config.yaml
n_mels: 64
num_classes: 4
hidden_act: "geglu"
fused_qkv: false
parallel_block: false
num_experts: 8
width: 256
shampoo_beta: 0.999
max_precond_dim: 1024
adamw_lr_other_params: 0.0012
max_steps: 16700
final_lr_fraction: 0
adamw_weight_decay_other_params: 0.01
Rows from expert 0 of block 2, named by matrix and row number. Rows with one number belong to one neuron. Each number is 128 + 24 x the weight over its row's rms, rounded and kept within 0 to 255. All counts start at 0. Numbers have three digits each. After the name is the row's rms in percent of the matrix's.
# gate: expert gate (model.blocks.2.mlp.gate, 8x256x256), inputs 172-255
# up: expert up (model.blocks.2.mlp.up, 8x256x256), inputs 172-255
# down: expert down (model.blocks.2.mlp.down, 8x256x256, transposed), outputs 172-255
gate.101 097:153132124151132142144138209115148164119140121142102147154117124148116184131096096136079100158149077141166094180155144117138118164121124123109114099154132130151148100100098089112096171120136171166133080111142176125130130128164140119110087127140116116129
up.101 091:170146138152133117131142159136124131087111125105151086101124110163154185120090131164091128135124119150148113155088147132095131105116143106149137094133148147148133096074084111155083162110089146145122096167137150109098115124147117141138121158139140135153
down.101 103:136127110140142101150112133115112145127142111122157168106130131137080131138084152150115145139074124120141158146107162138108152148158163102107167126117125117091107104083170110101110140140148181133130123059114090166101145168123105104140121142142130095122
gate.102 100:131119163165105136108130159165082148133121100117126145130129100126139094179159120145078129152132126124138109139165129175155122106198105135085107076096124098103122110113160145149130127129107149132125124057115130113130105164097151075148132165114124143156
up.102 102:070142098102138141163155164104181113150140136135142158124117119137115136124099121140173144127151124125146134137056095117153126157084165132119140149156135113143079128126104115136138160139135090113120126180121086152090155074150100130126119080102158088100
down.102 104:118130113169150096131088126126145127110133124149130145132103095112153122148171104135129120095136170115175174154095065133113133142162141127105069153132115115152133139145151165167102132140125150091136115191106112142104174162124111151128117132192102163100
gate.103 117:140068112113121152146141105134182087127059121122124111131148113139157127104117103135088098171122124129130138142149160134126119085135161128124162094130114132129100142085138101104114129168114174129112140103128127146119141108133142182137149108099091107123
up.103 108:126157141159128131101105100137112166130112133117108130183107154125112118120141116146129089109101155145119122112100098095114110157144108125163147152135111091156194114114141112186111133114142137134104104135142153129156148123142145129141125120128146095068
down.103 109:108132101103116138143105155149179111128130139169165108136092136101138111140116155126090123143151066135091103110104142115082167106129108108122100137161097137100103113117135150139122131098166137144197124136143122139156081172106134126133110142148142147128
gate.104 084:158136132173097133161081128164140070147107156123095135109118120119148115143149151134123082149099136126153096118140107097161126138139117129162100144134057126153161113157142115098100065130161137093104133114116145090119144102095107145093172154064151137141
up.104 086:078120158081154108102163150118145179114129119130155142145134162159113099121116108104122176115140111099129129181098132164105145119126140166101119094107182124135082171098123112150185175115111140154145124135154108132150108158163164112149119126182138107088
down.104 081:096111134108171144134139123168131117135125124097154130115144143132100170161120141112095122120103191119160173110145078137137131128163110142132141111112125121143114138113103098137126097150106077117139184130129123142171084137144103164081145136137115118166
gate.105 099:092099147151163129141118134119120138146155115134121110103121143104169133129145111122082120108143111124152108168140193089125097161122076088126119094136143163116135129135154114107120102134151165147132122122106129126145118114142118111114126179128131131149
up.105 095:122111128101122126142132118158105107132124127156144133082101101105137143134137110154100116149128118096135089176133147122112131110119125094139130093120137180084133152150126088115114114142145141163107138141110134122114138106094105124129127152133149157161
down.105 100:153075164113116124148138123091117154184132175120148088127125171110112127175158123140073121156086099152101150141148112172130138112135132162080137127178167118123126088126106111153131161117147102120155115130124148128123151129120127112111135086152134116121
gate.106 088:133088128105120142150170128099135121118117127105143130146118130130112159115138161158060155144134138132132161118139144164177113179143133144121161142135111160151136175072136117182120144100116173139111159132146092127098146135126141131142140117134124120115
up.106 092:145050121116124121164139113098142124106129147129128123127123145157099174151115128152078154160107118149180167125143112136207106150133134136105115106142128160165136142108131141165132169102065172104088147125136121134125105160156120131132114131130123139116
down.106 088:117136130140129117108114135113143098136132180092128142106117142122136117116146134167097102118120090079119195156145112139099114157133135115124130178145117140141113096144138155130148141165160116139099138129114150148152154071156151093152135077128102117130
gate.107 099:120091144153160095138107168138150130133181122183115126166103143109133151104098133101129141132139117125123149126145140151095114149105081094152104149108133124145082097137120086127127135133145133081155150107162144162161105108123166098093106143133164130116
up.107 101:092086105151138105128136136108126159118111116077117154137140128117164116133131123126143118111116086122104133101134134122158150144155151138161164102138117194079113140107121119133133134121102103111104149129143120154163121076142135156161101114102180096150
down.107 099:118108107112130095147123144113118122083080119095136155142151168104105131172116096127146126122112158165100153132158130115141131139139086108130127108110091124181120130133125110133128131130093126144145131130124158162127133099139131186112081196162121098135
gate.108 106:079142151097128103126118161111137109160151130108103100135108122145187126104069121142151114112158098107132156146129060142115120127122108105136131156103123125104102116143114104120116172136159130121120136106098123107172141155156108116133094141104157120132
up.108 104:097138143097118140149121168111140110145160109124113122151104144117120100142086109153136094105099103130128145119129117117144121143137126117159117154101148107102128151119101116131134184134112158157225196130099128142115103108098103117107135112145085141085
down.108 107:123146121133103138135146151124072151144131077134152141111184123150188145117155138150131119115117137141131163199138125137126165121139098169142118098146119102113149142096149119121135136144108133138118134147160128151101085137142104129089117139114159159114
gate.109 104:139137129110128120140126108141155139161106124092131131115160115140116104122117122134115114099095081103130147119192159116094136098136114155140153070149120142120141136144139143127040108148159134146112151116114110099140097106145117115118162091146161117145
up.109 102:092085139101109109157121094101128132128131106117135114148174083130123123124101145116147120123116074144136103124068110164123160088183180094160117137159115130121099113089119138134131149126138103119152159134168104155143093171086132118067124153133093127141
down.109 100:133163088141086178107111101088155139168128144120108106174133093129125108126109145110146154134091170117094093156106152137161093165173160124104112088117125134117104122119098127092115156132122100120125157133107155134127176155136122137140135159097154144156
gate.110 113:126088094153120144112152114154132098153103109090158120128113093110067156122127139132127097143150097152159140131127143152122171159134097127094106109106114161129150150126172161129135132145084154120111142102091118114117175175119106122091114106143124149122
up.110 104:145090154115100113105137134099157124122100143098167128119131157130211171120137099117167113129120148111126153135144104135133120177137153163118139144125124076133111151149158127142115105126143163127170138145129146106171143082155132137113129130114185111143
down.110 109:119139106134097119121109119141194151135128123142145107115152102127065146168146131171140104099127124122141119143142127128115132113135129119135106113125108107119117122134097093087123109151130175154110110085121171128121127141157111114140127173108113083114
gate.111 104:137129175135106126155137150122164115127155137140110132118125165161125152104138106130143100130127126122153156100119145119124164155120109122127083120143150163128109117141116100150123139091078105117129089112119167135139151130141129117099121116132164134113
up.111 108:087132150163132141152132128093130110110130129085146117139126124103115166084162140120126173120128131166124157140155153117117132134140103116087111104149140132099122094101132129148114152124135119102161131104146194081124139150162112115100136145150152107147
down.111 108:140116082100138160093113122116147124122138119115114162104144143135124109169066101161105117113146149091158114141132146145146068112100113172165110130147128091161117131093117129153151084091082143167137070150132075126075153122170115096100136144089154105137
gate.112 085:141129164152142105119096127136122127158142171137112152131132089147161111139101120126107123093133122123127120089118164151163119146144136145148146145080114117106160101104124111122121095123109148153117102148103123149123115166136154142151107148090199150116
up.112 088:131116157118130095111092065133142116123132132154124152131121129105186107138101152148106136153177110144121129121121188172135109112132151154146160112111118120112136103128106100125130116150110141130104111116098168121147136145107147148149124124081149146133
down.112 087:130106110146129136103092102147132141100138146122116153114147157185127101129116122119108170153079167137179167134132099126131104142129132167155101115121091131180124096161137096172134141126138112082106089105091116127138122109171130107096121140174108126112
gate.113 110:097137128132119077148132109117102127137127109169139110114119147112131115090107149111156193119129126144157139105143114173143116111107122120097142124130186112075147111117070141158146117105141142099093162138099091119125137124108162097139092113120119116177
up.113 108:121133145111109175096128178122152129143117130049111182140112098133130148139133095137099063154142131156118120143132132097112144167150111108137134149114071171153112121137183117115126097128121108132146100110142117140136160130168081154089146147137193092103
down.113 116:138103153119122115124128164100145153139117147138100155165122132129111150107093151149102147136063106159121095159139144116129167104123140138106136095146117091080112152146138118173124124111117146176119152114128106124109142135141104124138099155147118107160
gate.114 104:182111127158104120086139115141140122141143149133113124128139125118153170077138100101154162118153129131144105118114135154107096139121104165101096182126115122102112152123134137108128124142144096177129126142137150101125144126094110162153155155142087125138
up.114 099:148167134090133158160152128106115137150131117140181138110142132151161137106105154103149124108116119110057081119090080112120162106107148143144119100134139147135106153137133182103126143132099090166092084133137106110201136136132121163112133108118085103154
down.114 102:142082113116115131189126166123129123184132152103154164142130128133116130138109103166123120120161128091142136142119149137087111103103141095109112158109123154140105121166052158157137107151101127124113125126144089142137150115146142112168173121114130147106
gate.115 110:119094126090138133115152138107180123105126142103174158148121096136137125158125158116147138146119126105122128150108126126119149098102097113115126110107129089157095158113094124119133163125113092099120116110163130103120117142142125118148125158114131081135
up.115 103:134128131146124173135113146114131102148103101122157107151143098105117127141134157143157158121099077154135131095122113152101120104119109110100125091132147179147085206149143127149147145108119084114160130133127116159119122174128106135137131134103091127123
down.115 094:128141166091108117164130125120111150131139163128128151143104146139106134056130136150121164171122125132160129166093105123131097190160108100164107135163151143108157140128143139105150140127151132144151139127111139091108122120103144149153114183096097133141
gate.116 098:111133111139085149147136122153141136149118131116118138103133127110173108127117123142157139139136127152127132092173117086155104102137085128112063117103108160113133159103148159186130110169135129140092094102173113121113113155125126094192102143149157089114
up.116 099:108140126126140103160139135139145181159094140126162153107113085125147141140146124111118095118083139154168130133181137126139127177162119165134125128105122150122112135130138171142115055151153134139143152089150126156102134125098117139125104122102159112143
down.116 093:159120159147116155120116117070170135105127152146148116101120108136149108139152100099118114123141125081123136129147128173148094107110111137102138109088156083103096157157120150114132130156156175146144106137119138154150123129154075145170099142140093139133
gate.117 102:154159126089153139134120115105121097140164121113108144087145152094119169148083136081104122094146121131155123095141153118157147134203082117120089150159117139126129089169096141151119156135107065111089139150131126118091101121138112098147135154181152114129
up.117 101:120131142161065095139137114152124159095121088118151114148125122144111090128156138151143127189127164132119100148143063112113154134071173150120113129087134106121134159079159085116147166126151175130121098127135152092132143128109119151119133104118100143110
down.117 103:086169101116117133100112119120112100149101153109139114111104207136171137118097153091157145155102099145142117075180188112104119118111135091135157141148155126156140142141123105127156103115121168148146151111080150114152151131134112161094176168143140129118
gate.118 096:138100142111124133126165094128132098098118125147123166120112147126127129105121117112214169117110115148127106101120168125123126170156131138122108120095155158145081147181106126134140080132118083087124154117147142147093126135145144127154161122097165108108
up.118 096:130178152144105110121107161118108164140140127121144114144126137124095156149183121120098156121124161135121097149141114108115136093164062136140118116136115132101151127073146154127105099116105123176098078177137104113143113118123139090132113102151100116144
down.118 098:098136128123180123113093164115156116136113113103161115118118133094141154138071124094130145143138134141161143127142134176101173135140093103128088148143156173108137123131098122127147094106139152096134118139120112111112146143133107152092080154106140141106
gate.119 092:081161120141130154150097140129173138175157123126151111127076127125111077155164193160090127161165086131115109117169115109119134156132166172139148124135144115116116101071132123083139106146129124137153103135115163139096102149142124116143158122118098121109
up.119 101:130175159176104153177144135157127135132144117148152116140120118113117117134138207127105133150118093158096070147128152116095166160144106129103099179147110129144137138091078124118106123126085103148119128096134154099135106137145084181140169125149146116154
down.119 096:166168143155099106150080142126120108150129174167152099153132103113130132117108160114150139190135152112095122121101131138133103135128135110124134125115151111138119146154092119094158135143144151115147175173126132123123140134164119115128156094118126101142
gate.120 106:155156093132229080096090102117150147107106140152126151146100108156100159120180115092148112107041069124092148152085101160136131133145102151086154097182135118111122119144150128104126125149126087094143146132150121140133140141133112118098141125161113144125
up.120 115:124135141117072165174164151177143151150147105123141116140129138128142071107092154158128150152164140100141106097157105095137118111129184101167115159109121137138143097072135146145127118120129172155113104160106113123147083085118096166146142105102139115139
down.120 119:148134149144099156154171124118141099125137099136133152143102123161120101072121133093131112101168140123133102149120133052120100125112126131147112144066151155086146146110106099144133134166125102171098183123169141128128131100119105148153135131163072135134
gate.121 103:121130147146132113193122158105087135104140154134147135106140131140115138157100133126102152087123116142128135151118070194125137109125142131096153124140108098084109113123173098117096094094121149102127137151125099116139110137102142126116128112146148100097
up.121 102:114096147150132134166070127114147127124101189108129150134093142143086126145071158124088120135123163179150131096124119121133105125113105138129085120109098130083111144116115084100108157113120118157138118119113143114124140101143157119125128071150161101123
down.121 102:121125155082145086153140135162126153088130126130094115124104112108139154122090147109120135122142178124154205138089124126104109143185110162109125124127169141124106152104145143115101104129127126158157102134119062107173139127122118148103135146149128106100
gate.122 108:115124133143146155164095115134160135133187146126150141103161127083104112170158110181104187100145155115148111123136093121099134128163157128128142173123156089137113108138124104110126099129199158173145098129126119132163136120095103124093105143133108128180
up.122 108:129157112068129097101133130110112125119110142159097098154114199151153172115065136109118087145107145157126143146151134116137103131089092137119119105156090173125118150127127126139163166131072105091112139129109113125117125154162159136105132109148159115100
down.122 114:124108131140115122116111114170123111114189119115150129114131153140123145116152114104115188139140146136129124157132093142149168156152127136127137118101133165107112142164134156130087126138135150120116138174130143167101141145094138152093166099119113104149
gate.123 105:126131124109136120131154080128127155139140109160163144129153111154113146117128160150146079166135150114104097074174118080121116116152133136148088080168161132131094182131135109133099070137113140136174120134115139158143121095112123117105137147161127079124
up.123 100:142146140165144078112091155159162078125126126125090134154090129130136100126117116155078174124098120109117133129129126146142148153130192133136137138104122111135137088146116149114180105111155088118166136111123113059131086123120125097136114128116145137117
down.123 099:102155133156104093121138086149116099151116158130056126116124154140097135100120144128066160119130144097142173114148133173136111095092131151112149135160158156153119113146134129113151111128145113084143109147130112150156140117085159107108130142094099124113
gate.124 097:102146132139124137118142117104071167131125104114141143142144104112085133142130142155103153116118120122161137128129128139087143131121146125139124152125100129137147126097145115101196164156113103133166121091088095089143142185102148176143139112177095163116
up.124 102:152095141127124134121088112116177100127142149152104106103129145148144129118114116111120151131120141146099117123132163106155114116142127122102104126127127125133096140152127131145097095133143183124099114184155157164140128120158149134111142137088152144153
down.124 100:117126131134147126163115105121140138094116102149112147145110162165099119085124105125121105134148105135117104120125128124115150119125107117132122171105133154133135141129140115136139108143156150094147152114139089126110123145098079142102099169074093153099