Weights of a small sound classifier: norm layernorm.
Rows from block 3 of a small sound classifier, named by matrix and row number. Rows with one number within an expert belong to one neuron, the router's apart. Each number is 50 + 10 x the weight over its row's rms, rounded and kept within 0 to 99. All counts start at 0. After the name is the row's rms in percent of the matrix's.
Before each expert's rows are labels from the 100 clips, of 14976, where the router gives the expert most weight on average: "strongest on" is what is common among them. Only what is clearly more common there than usual is listed. The data: acted Russian speech (Dusha).
# router: router (model.blocks.3.mlp.router.weight, 8x256, trained with AdamW), inputs 224-255
# gate: expert gate (model.blocks.3.mlp.gate, 8x256x256), inputs 224-255
# up: expert up (model.blocks.3.mlp.up, 8x256x256), inputs 224-255
# down: expert down (model.blocks.3.mlp.down, 8x256x256, transposed), outputs 224-255

# expert 7
strongest on: emotion: sad
router.7 102:39 36 58 58 64 61 40 49 50 31 53 38 70 59 50 52 46 46 67 57 59 65 51 39 57 68 36 64 48 49 45 34
gate.0 126:43 54 47 57 70 49 31 44 47 37 71 34 50 57 66 62 32 64 49 59 43 51 54 60 55 48 41 46 46 58 75 47
up.0 118:52 49 43 30 27 42 70 57 53 64 23 59 52 45 32 51 64 41 46 41 63 47 43 43 59 50 44 60 49 40 22 54
down.0 120:43 40 56 52 57 57 46 55 48 67 37 29 66 52 60 59 43 44 49 44 60 63 47 52 62 60 42 50 46 40 55 59
gate.1 107:46 28 58 50 69 56 44 31 56 47 41 58 50 49 50 45 48 53 40 54 63 59 46 42 54 53 36 49 35 61 40 49
up.1 103:45 54 46 41 33 51 53 55 32 50 68 42 41 71 50 61 47 49 68 50 50 49 49 52 53 43 50 44 53 53 39 53
down.1 098:57 56 54 53 61 63 54 38 57 48 89 49 41 41 34 48 65 47 37 43 30 67 47 41 56 53 39 35 54 53 47 64
gate.2 079:51 55 27 59 55 57 49 47 47 62 62 63 52 61 60 54 45 44 42 45 51 52 31 64 55 59 46 51 28 44 56 27
up.2 085:70 52 29 64 60 57 48 50 50 55 47 45 31 44 55 64 44 41 45 49 60 41 50 42 46 46 33 39 54 38 65 50
down.2 075:61 44 24 55 48 51 41 30 44 55 62 42 55 65 46 55 47 45 50 56 46 58 34 42 29 45 41 53 61 59 49 49
gate.3 085:46 30 72 51 45 46 56 53 67 47 43 33 64 61 47 33 60 53 47 36 56 59 29 41 50 58 62 47 51 51 30 56
up.3 085:41 36 50 49 63 60 66 58 47 59 40 48 58 50 58 55 61 51 51 38 31 53 46 74 40 46 62 57 48 51 64 52
down.3 086:46 54 38 52 57 48 63 44 43 54 59 58 37 67 62 55 34 39 49 36 64 44 64 52 51 54 37 37 37 45 47 51
gate.4 097:65 38 52 48 52 67 49 59 58 59 42 38 51 41 60 32 40 60 35 47 54 71 60 51 51 46 48 60 56 56 36 57
up.4 096:37 58 56 46 48 43 44 51 39 56 58 56 52 54 36 56 57 32 59 54 64 22 38 39 48 53 52 44 45 48 78 51
down.4 095:52 16 53 55 53 64 50 55 66 31 56 34 42 58 74 56 34 59 61 39 67 55 53 54 58 50 40 33 50 63 54 51
gate.5 074:46 56 60 45 51 48 47 46 74 62 41 53 41 37 53 63 53 43 48 29 38 53 62 49 43 65 44 49 45 61 60 57
up.5 072:45 58 55 47 44 56 67 43 68 64 62 42 35 33 38 34 39 52 49 61 57 48 45 51 42 67 37 27 51 31 48 52
down.5 070:40 49 52 52 36 50 56 54 47 55 45 42 42 53 39 48 40 40 46 47 56 33 54 53 56 66 45 71 47 52 41 46
gate.6 086:47 28 56 24 49 44 57 50 55 49 36 65 45 57 49 53 63 60 55 42 53 42 47 36 55 66 65 57 59 43 30 46
up.6 088:26 34 65 41 36 66 67 56 51 39 59 34 61 66 53 52 57 49 33 50 31 44 47 57 51 58 46 41 48 44 37 39
down.6 082:40 47 52 56 52 59 55 46 38 56 35 34 37 69 64 65 49 65 54 58 47 56 52 52 54 50 35 25 60 45 62 56
gate.7 088:50 52 63 60 39 33 40 66 58 47 49 52 40 45 55 60 64 47 45 39 21 46 53 52 48 63 48 62 40 39 61 43
up.7 095:51 40 33 46 57 41 67 37 40 52 58 40 67 44 50 46 46 53 51 51 71 47 45 51 44 48 33 39 56 42 46 43
down.7 092:57 49 55 58 45 56 46 35 59 64 48 60 60 64 42 52 50 67 53 67 39 53 69 52 44 37 61 57 32 47 64 37
gate.8 117:64 50 38 42 43 50 57 53 45 57 29 61 65 43 67 53 49 46 59 44 49 40 62 56 47 35 72 54 52 48 58 43
up.8 120:41 38 49 37 55 67 57 40 47 36 59 54 44 57 42 32 54 45 43 46 56 66 39 44 40 48 43 44 41 55 44 61
down.8 119:52 59 46 43 49 48 64 39 47 50 52 33 55 37 60 51 58 56 36 55 57 41 47 50 39 47 64 49 60 46 70 45
gate.9 086:49 46 61 42 35 60 60 46 52 46 65 39 58 42 60 61 59 71 49 34 40 38 33 60 50 64 50 55 34 47 51 47
up.9 081:55 37 43 59 71 31 40 51 54 52 42 66 45 51 40 39 51 32 61 49 52 49 76 46 56 42 54 30 61 59 62 43
down.9 084:37 55 45 39 42 32 51 51 40 43 54 52 52 31 48 42 52 16 52 61 71 36 43 28 59 53 45 64 49 47 59 55

# expert 0
strongest on: emotion: neutral
router.0 079:60 38 47 65 55 59 42 37 55 59 54 39 53 42 47 53 53 45 60 64 29 39 47 44 52 71 43 51 51 43 44 61
gate.0 117:43 50 68 42 63 54 37 44 67 63 46 58 50 42 39 58 48 55 45 67 45 49 53 49 24 48 20 61 49 50 55 51
up.0 108:53 55 39 73 38 57 48 57 43 54 55 49 55 68 70 47 54 39 53 44 56 52 50 54 57 63 63 49 53 48 46 52
down.0 121:43 72 45 43 71 43 44 47 42 61 47 50 35 62 60 52 49 26 48 45 50 34 43 40 60 45 53 63 63 63 50 53
gate.1 089:62 35 53 56 53 50 32 28 51 43 27 54 51 41 44 49 60 37 36 47 32 47 67 61 59 28 56 35 63 39 66 51
up.1 092:44 39 48 54 45 32 43 62 48 44 51 71 45 53 45 42 55 50 36 60 75 39 64 61 56 28 47 40 48 45 68 57
down.1 099:42 50 43 47 36 51 70 48 46 36 46 18 49 39 62 41 43 55 36 50 54 52 50 53 48 52 55 42 41 55 51 58
gate.2 131:52 51 44 52 56 54 46 62 45 62 48 50 46 64 52 52 56 56 60 55 36 68 38 39 48 59 55 52 56 58 49 45
up.2 138:59 31 48 44 53 71 54 54 64 53 47 38 59 60 49 52 55 60 57 64 52 58 36 38 34 44 52 59 67 49 48 55
down.2 138:58 63 37 54 42 44 67 55 43 59 28 43 26 48 47 54 36 39 50 40 50 57 59 55 54 54 37 48 61 58 41 60
gate.3 078:57 57 61 47 48 48 50 43 32 33 42 75 56 55 51 65 50 62 80 53 55 38 52 44 61 58 63 58 43 38 82 51
up.3 081:45 73 65 52 38 71 57 36 26 65 43 46 61 69 41 57 46 33 55 54 28 54 48 55 53 74 52 53 47 44 51 42
down.3 081:55 49 38 60 64 35 46 49 45 46 55 57 47 65 55 46 61 53 52 41 65 52 51 52 47 47 59 40 54 51 30 46
gate.4 096:46 53 58 45 51 53 51 81 59 50 60 58 57 57 55 64 54 34 66 59 44 56 35 63 60 34 46 61 44 37 55 45
up.4 092:47 43 42 65 58 69 63 28 56 56 39 48 38 53 39 42 38 53 51 26 48 53 38 50 47 61 48 57 56 64 55 45
down.4 085:64 53 50 36 43 42 39 55 51 59 47 42 43 44 64 43 23 44 31 48 49 68 35 66 40 47 38 50 44 39 47 49
gate.5 128:47 42 47 60 44 42 56 46 38 56 36 51 62 53 41 48 56 47 62 57 67 49 61 58 53 33 61 57 30 51 52 68
up.5 133:53 57 53 49 53 57 42 54 66 43 58 44 43 47 59 66 54 54 54 42 38 46 37 52 51 56 40 50 61 48 66 43
down.5 146:46 46 52 48 58 55 64 40 48 48 52 51 53 55 39 53 49 44 60 55 36 64 58 48 55 63 69 57 29 42 42 43
gate.6 114:54 40 48 49 37 49 58 48 46 54 51 40 40 55 47 47 59 61 53 49 33 52 48 45 30 72 41 38 62 38 45 67
up.6 105:41 70 42 56 64 67 56 55 49 45 50 54 59 42 51 49 51 47 41 64 52 51 54 59 67 48 55 63 46 52 40 25
down.6 108:46 38 43 49 60 48 52 36 54 52 45 50 58 50 35 43 40 45 54 50 59 60 57 54 62 51 25 46 68 68 44 62
gate.7 089:58 28 34 66 34 46 47 64 56 52 65 58 37 66 54 35 57 42 46 45 60 62 35 26 45 41 42 58 52 41 48 41
up.7 090:50 54 45 46 76 65 50 49 41 43 38 38 46 50 59 54 55 38 41 47 51 42 55 59 37 46 68 52 71 47 60 40
down.7 093:45 57 56 41 56 41 60 53 35 64 54 52 64 52 48 65 54 52 29 55 62 54 44 61 52 60 46 51 65 55 46 30
gate.8 102:55 60 44 57 36 47 29 60 48 61 52 53 60 42 57 55 47 45 36 45 43 47 48 59 62 47 43 61 41 59 42 55
up.8 097:48 37 59 47 46 53 59 37 40 40 55 39 53 56 35 49 57 41 55 51 59 48 40 37 43 60 46 36 57 43 63 46
down.8 100:66 64 62 59 52 52 55 44 48 75 62 52 35 31 60 40 41 48 54 39 61 53 54 52 53 49 59 56 51 56 49 55
gate.9 087:39 54 63 48 68 59 40 32 36 50 46 27 61 57 38 56 62 52 55 43 48 51 57 59 51 38 41 54 62 41 28 35
up.9 086:48 68 63 39 53 37 45 52 53 50 56 63 49 46 29 64 51 48 54 56 52 47 40 57 46 45 58 37 65 47 34 68
down.9 080:73 33 51 59 35 34 32 39 58 53 53 46 57 58 13 68 61 42 56 45 45 71 46 52 39 66 57 41 47 39 45 61

# expert 2
strongest on: emotion: positive
router.2 089:41 41 54 43 58 57 45 34 37 60 44 61 53 50 50 50 46 37 66 33 43 49 55 64 51 57 45 43 55 54 50 58
gate.0 095:48 69 53 61 46 53 50 29 71 54 73 54 52 55 33 54 49 42 61 31 49 39 60 45 66 50 52 68 34 41 72 57
up.0 099:55 48 48 67 56 51 64 40 66 55 58 55 47 59 45 60 70 24 36 34 44 33 60 53 53 58 53 48 56 52 61 58
down.0 102:63 51 45 63 64 60 55 54 61 53 40 50 52 52 42 54 29 59 48 64 58 66 64 52 41 29 59 41 53 58 68 51
gate.1 119:49 31 60 41 55 41 53 44 64 56 54 33 59 50 59 61 59 64 33 64 36 46 58 42 49 57 58 43 57 44 55 48
up.1 126:70 70 35 64 50 32 39 56 42 47 35 53 46 52 51 61 44 54 64 29 61 57 50 65 56 56 51 61 34 55 59 41
down.1 122:63 59 56 48 45 43 53 62 31 60 33 37 58 56 54 51 64 48 47 32 72 51 57 49 38 51 61 53 50 56 36 45
gate.2 088:69 57 53 56 44 30 46 58 47 49 49 41 42 58 47 53 33 33 39 38 46 47 56 45 47 40 48 50 46 56 42 60
up.2 089:43 54 54 39 53 63 53 40 49 47 50 58 53 47 47 55 67 70 63 62 53 56 46 56 51 53 53 51 61 51 53 37
down.2 088:51 60 52 52 40 54 59 52 58 61 44 45 46 60 49 44 43 58 37 61 48 46 42 58 36 47 49 72 64 61 61 61
gate.3 100:57 40 56 59 43 64 58 34 51 53 40 40 39 57 64 54 51 43 60 48 48 43 74 44 54 45 45 37 41 53 54 40
up.3 093:59 56 48 68 60 62 43 67 54 38 59 72 40 56 44 57 56 51 38 46 53 61 52 39 45 51 60 40 36 38 50 61
down.3 094:44 53 47 59 55 25 47 60 43 45 43 52 41 46 62 49 54 74 45 47 39 58 34 42 58 57 38 45 59 39 52 50
gate.4 112:33 44 55 47 43 49 60 65 41 59 54 50 46 45 45 48 52 39 48 46 46 52 51 52 52 57 41 50 41 41 60 59
up.4 106:56 48 66 52 47 62 55 67 32 57 63 40 51 52 57 54 38 40 33 58 46 55 51 26 63 69 53 40 43 45 57 69
down.4 106:58 59 24 58 66 35 45 56 47 48 52 42 45 51 60 62 45 32 34 48 58 40 44 56 33 49 56 47 54 49 45 44
gate.5 084:40 31 41 57 39 52 50 43 79 34 40 32 44 52 48 44 29 45 34 70 43 55 60 44 66 25 52 52 49 50 42 50
up.5 082:46 49 52 62 61 41 51 49 49 29 37 67 48 55 63 50 69 57 39 50 47 58 68 57 59 47 55 46 60 45 49 60
down.5 083:48 47 58 49 69 47 48 61 33 51 55 61 60 63 60 46 53 62 67 49 31 51 59 54 64 50 53 61 56 58 51 66
gate.6 096:71 40 48 45 53 31 62 45 61 45 43 65 44 61 57 42 44 51 35 48 45 51 66 33 61 53 39 58 43 45 62 63
up.6 091:57 45 45 53 49 32 38 39 53 59 45 63 51 46 47 54 55 46 38 57 52 52 53 44 59 61 50 60 43 49 61 47
down.6 096:52 56 67 43 45 46 42 60 44 45 61 54 61 44 37 37 48 56 56 67 39 42 38 52 49 54 49 48 72 46 34 50
gate.7 088:25 29 49 60 55 51 53 56 59 60 53 53 48 47 45 60 57 52 43 53 59 58 47 44 45 71 62 47 56 61 44 84
up.7 097:50 25 47 44 68 52 44 40 57 43 52 55 55 63 42 38 61 59 51 41 47 45 38 60 49 40 44 46 64 63 46 35
down.7 093:50 52 53 33 61 50 46 71 31 54 45 28 58 45 54 52 58 43 53 59 46 52 67 43 48 65 40 50 19 48 44 44
gate.8 081:58 35 58 59 38 64 47 47 57 53 52 38 55 40 55 55 43 49 38 51 44 47 56 44 46 56 50 60 47 40 40 46
up.8 084:41 47 52 38 47 50 43 43 47 68 50 58 33 48 33 35 57 49 50 56 50 36 75 68 41 50 58 58 48 49 59 62
down.8 081:40 54 43 26 60 42 54 66 41 65 54 57 53 56 51 51 58 45 48 65 49 45 57 58 39 49 50 58 41 39 39 59
gate.9 111:51 46 28 67 42 52 40 47 40 56 52 59 55 50 55 65 49 31 42 52 44 47 59 51 36 50 34 65 45 62 50 45
up.9 098:44 42 49 34 57 65 59 39 53 49 55 47 56 49 37 45 55 57 62 62 36 56 69 28 54 32 62 38 51 37 51 55
down.9 107:56 63 57 54 54 51 39 52 44 48 54 53 55 38 35 63 45 43 33 46 57 57 43 37 40 51 46 44 47 54 60 61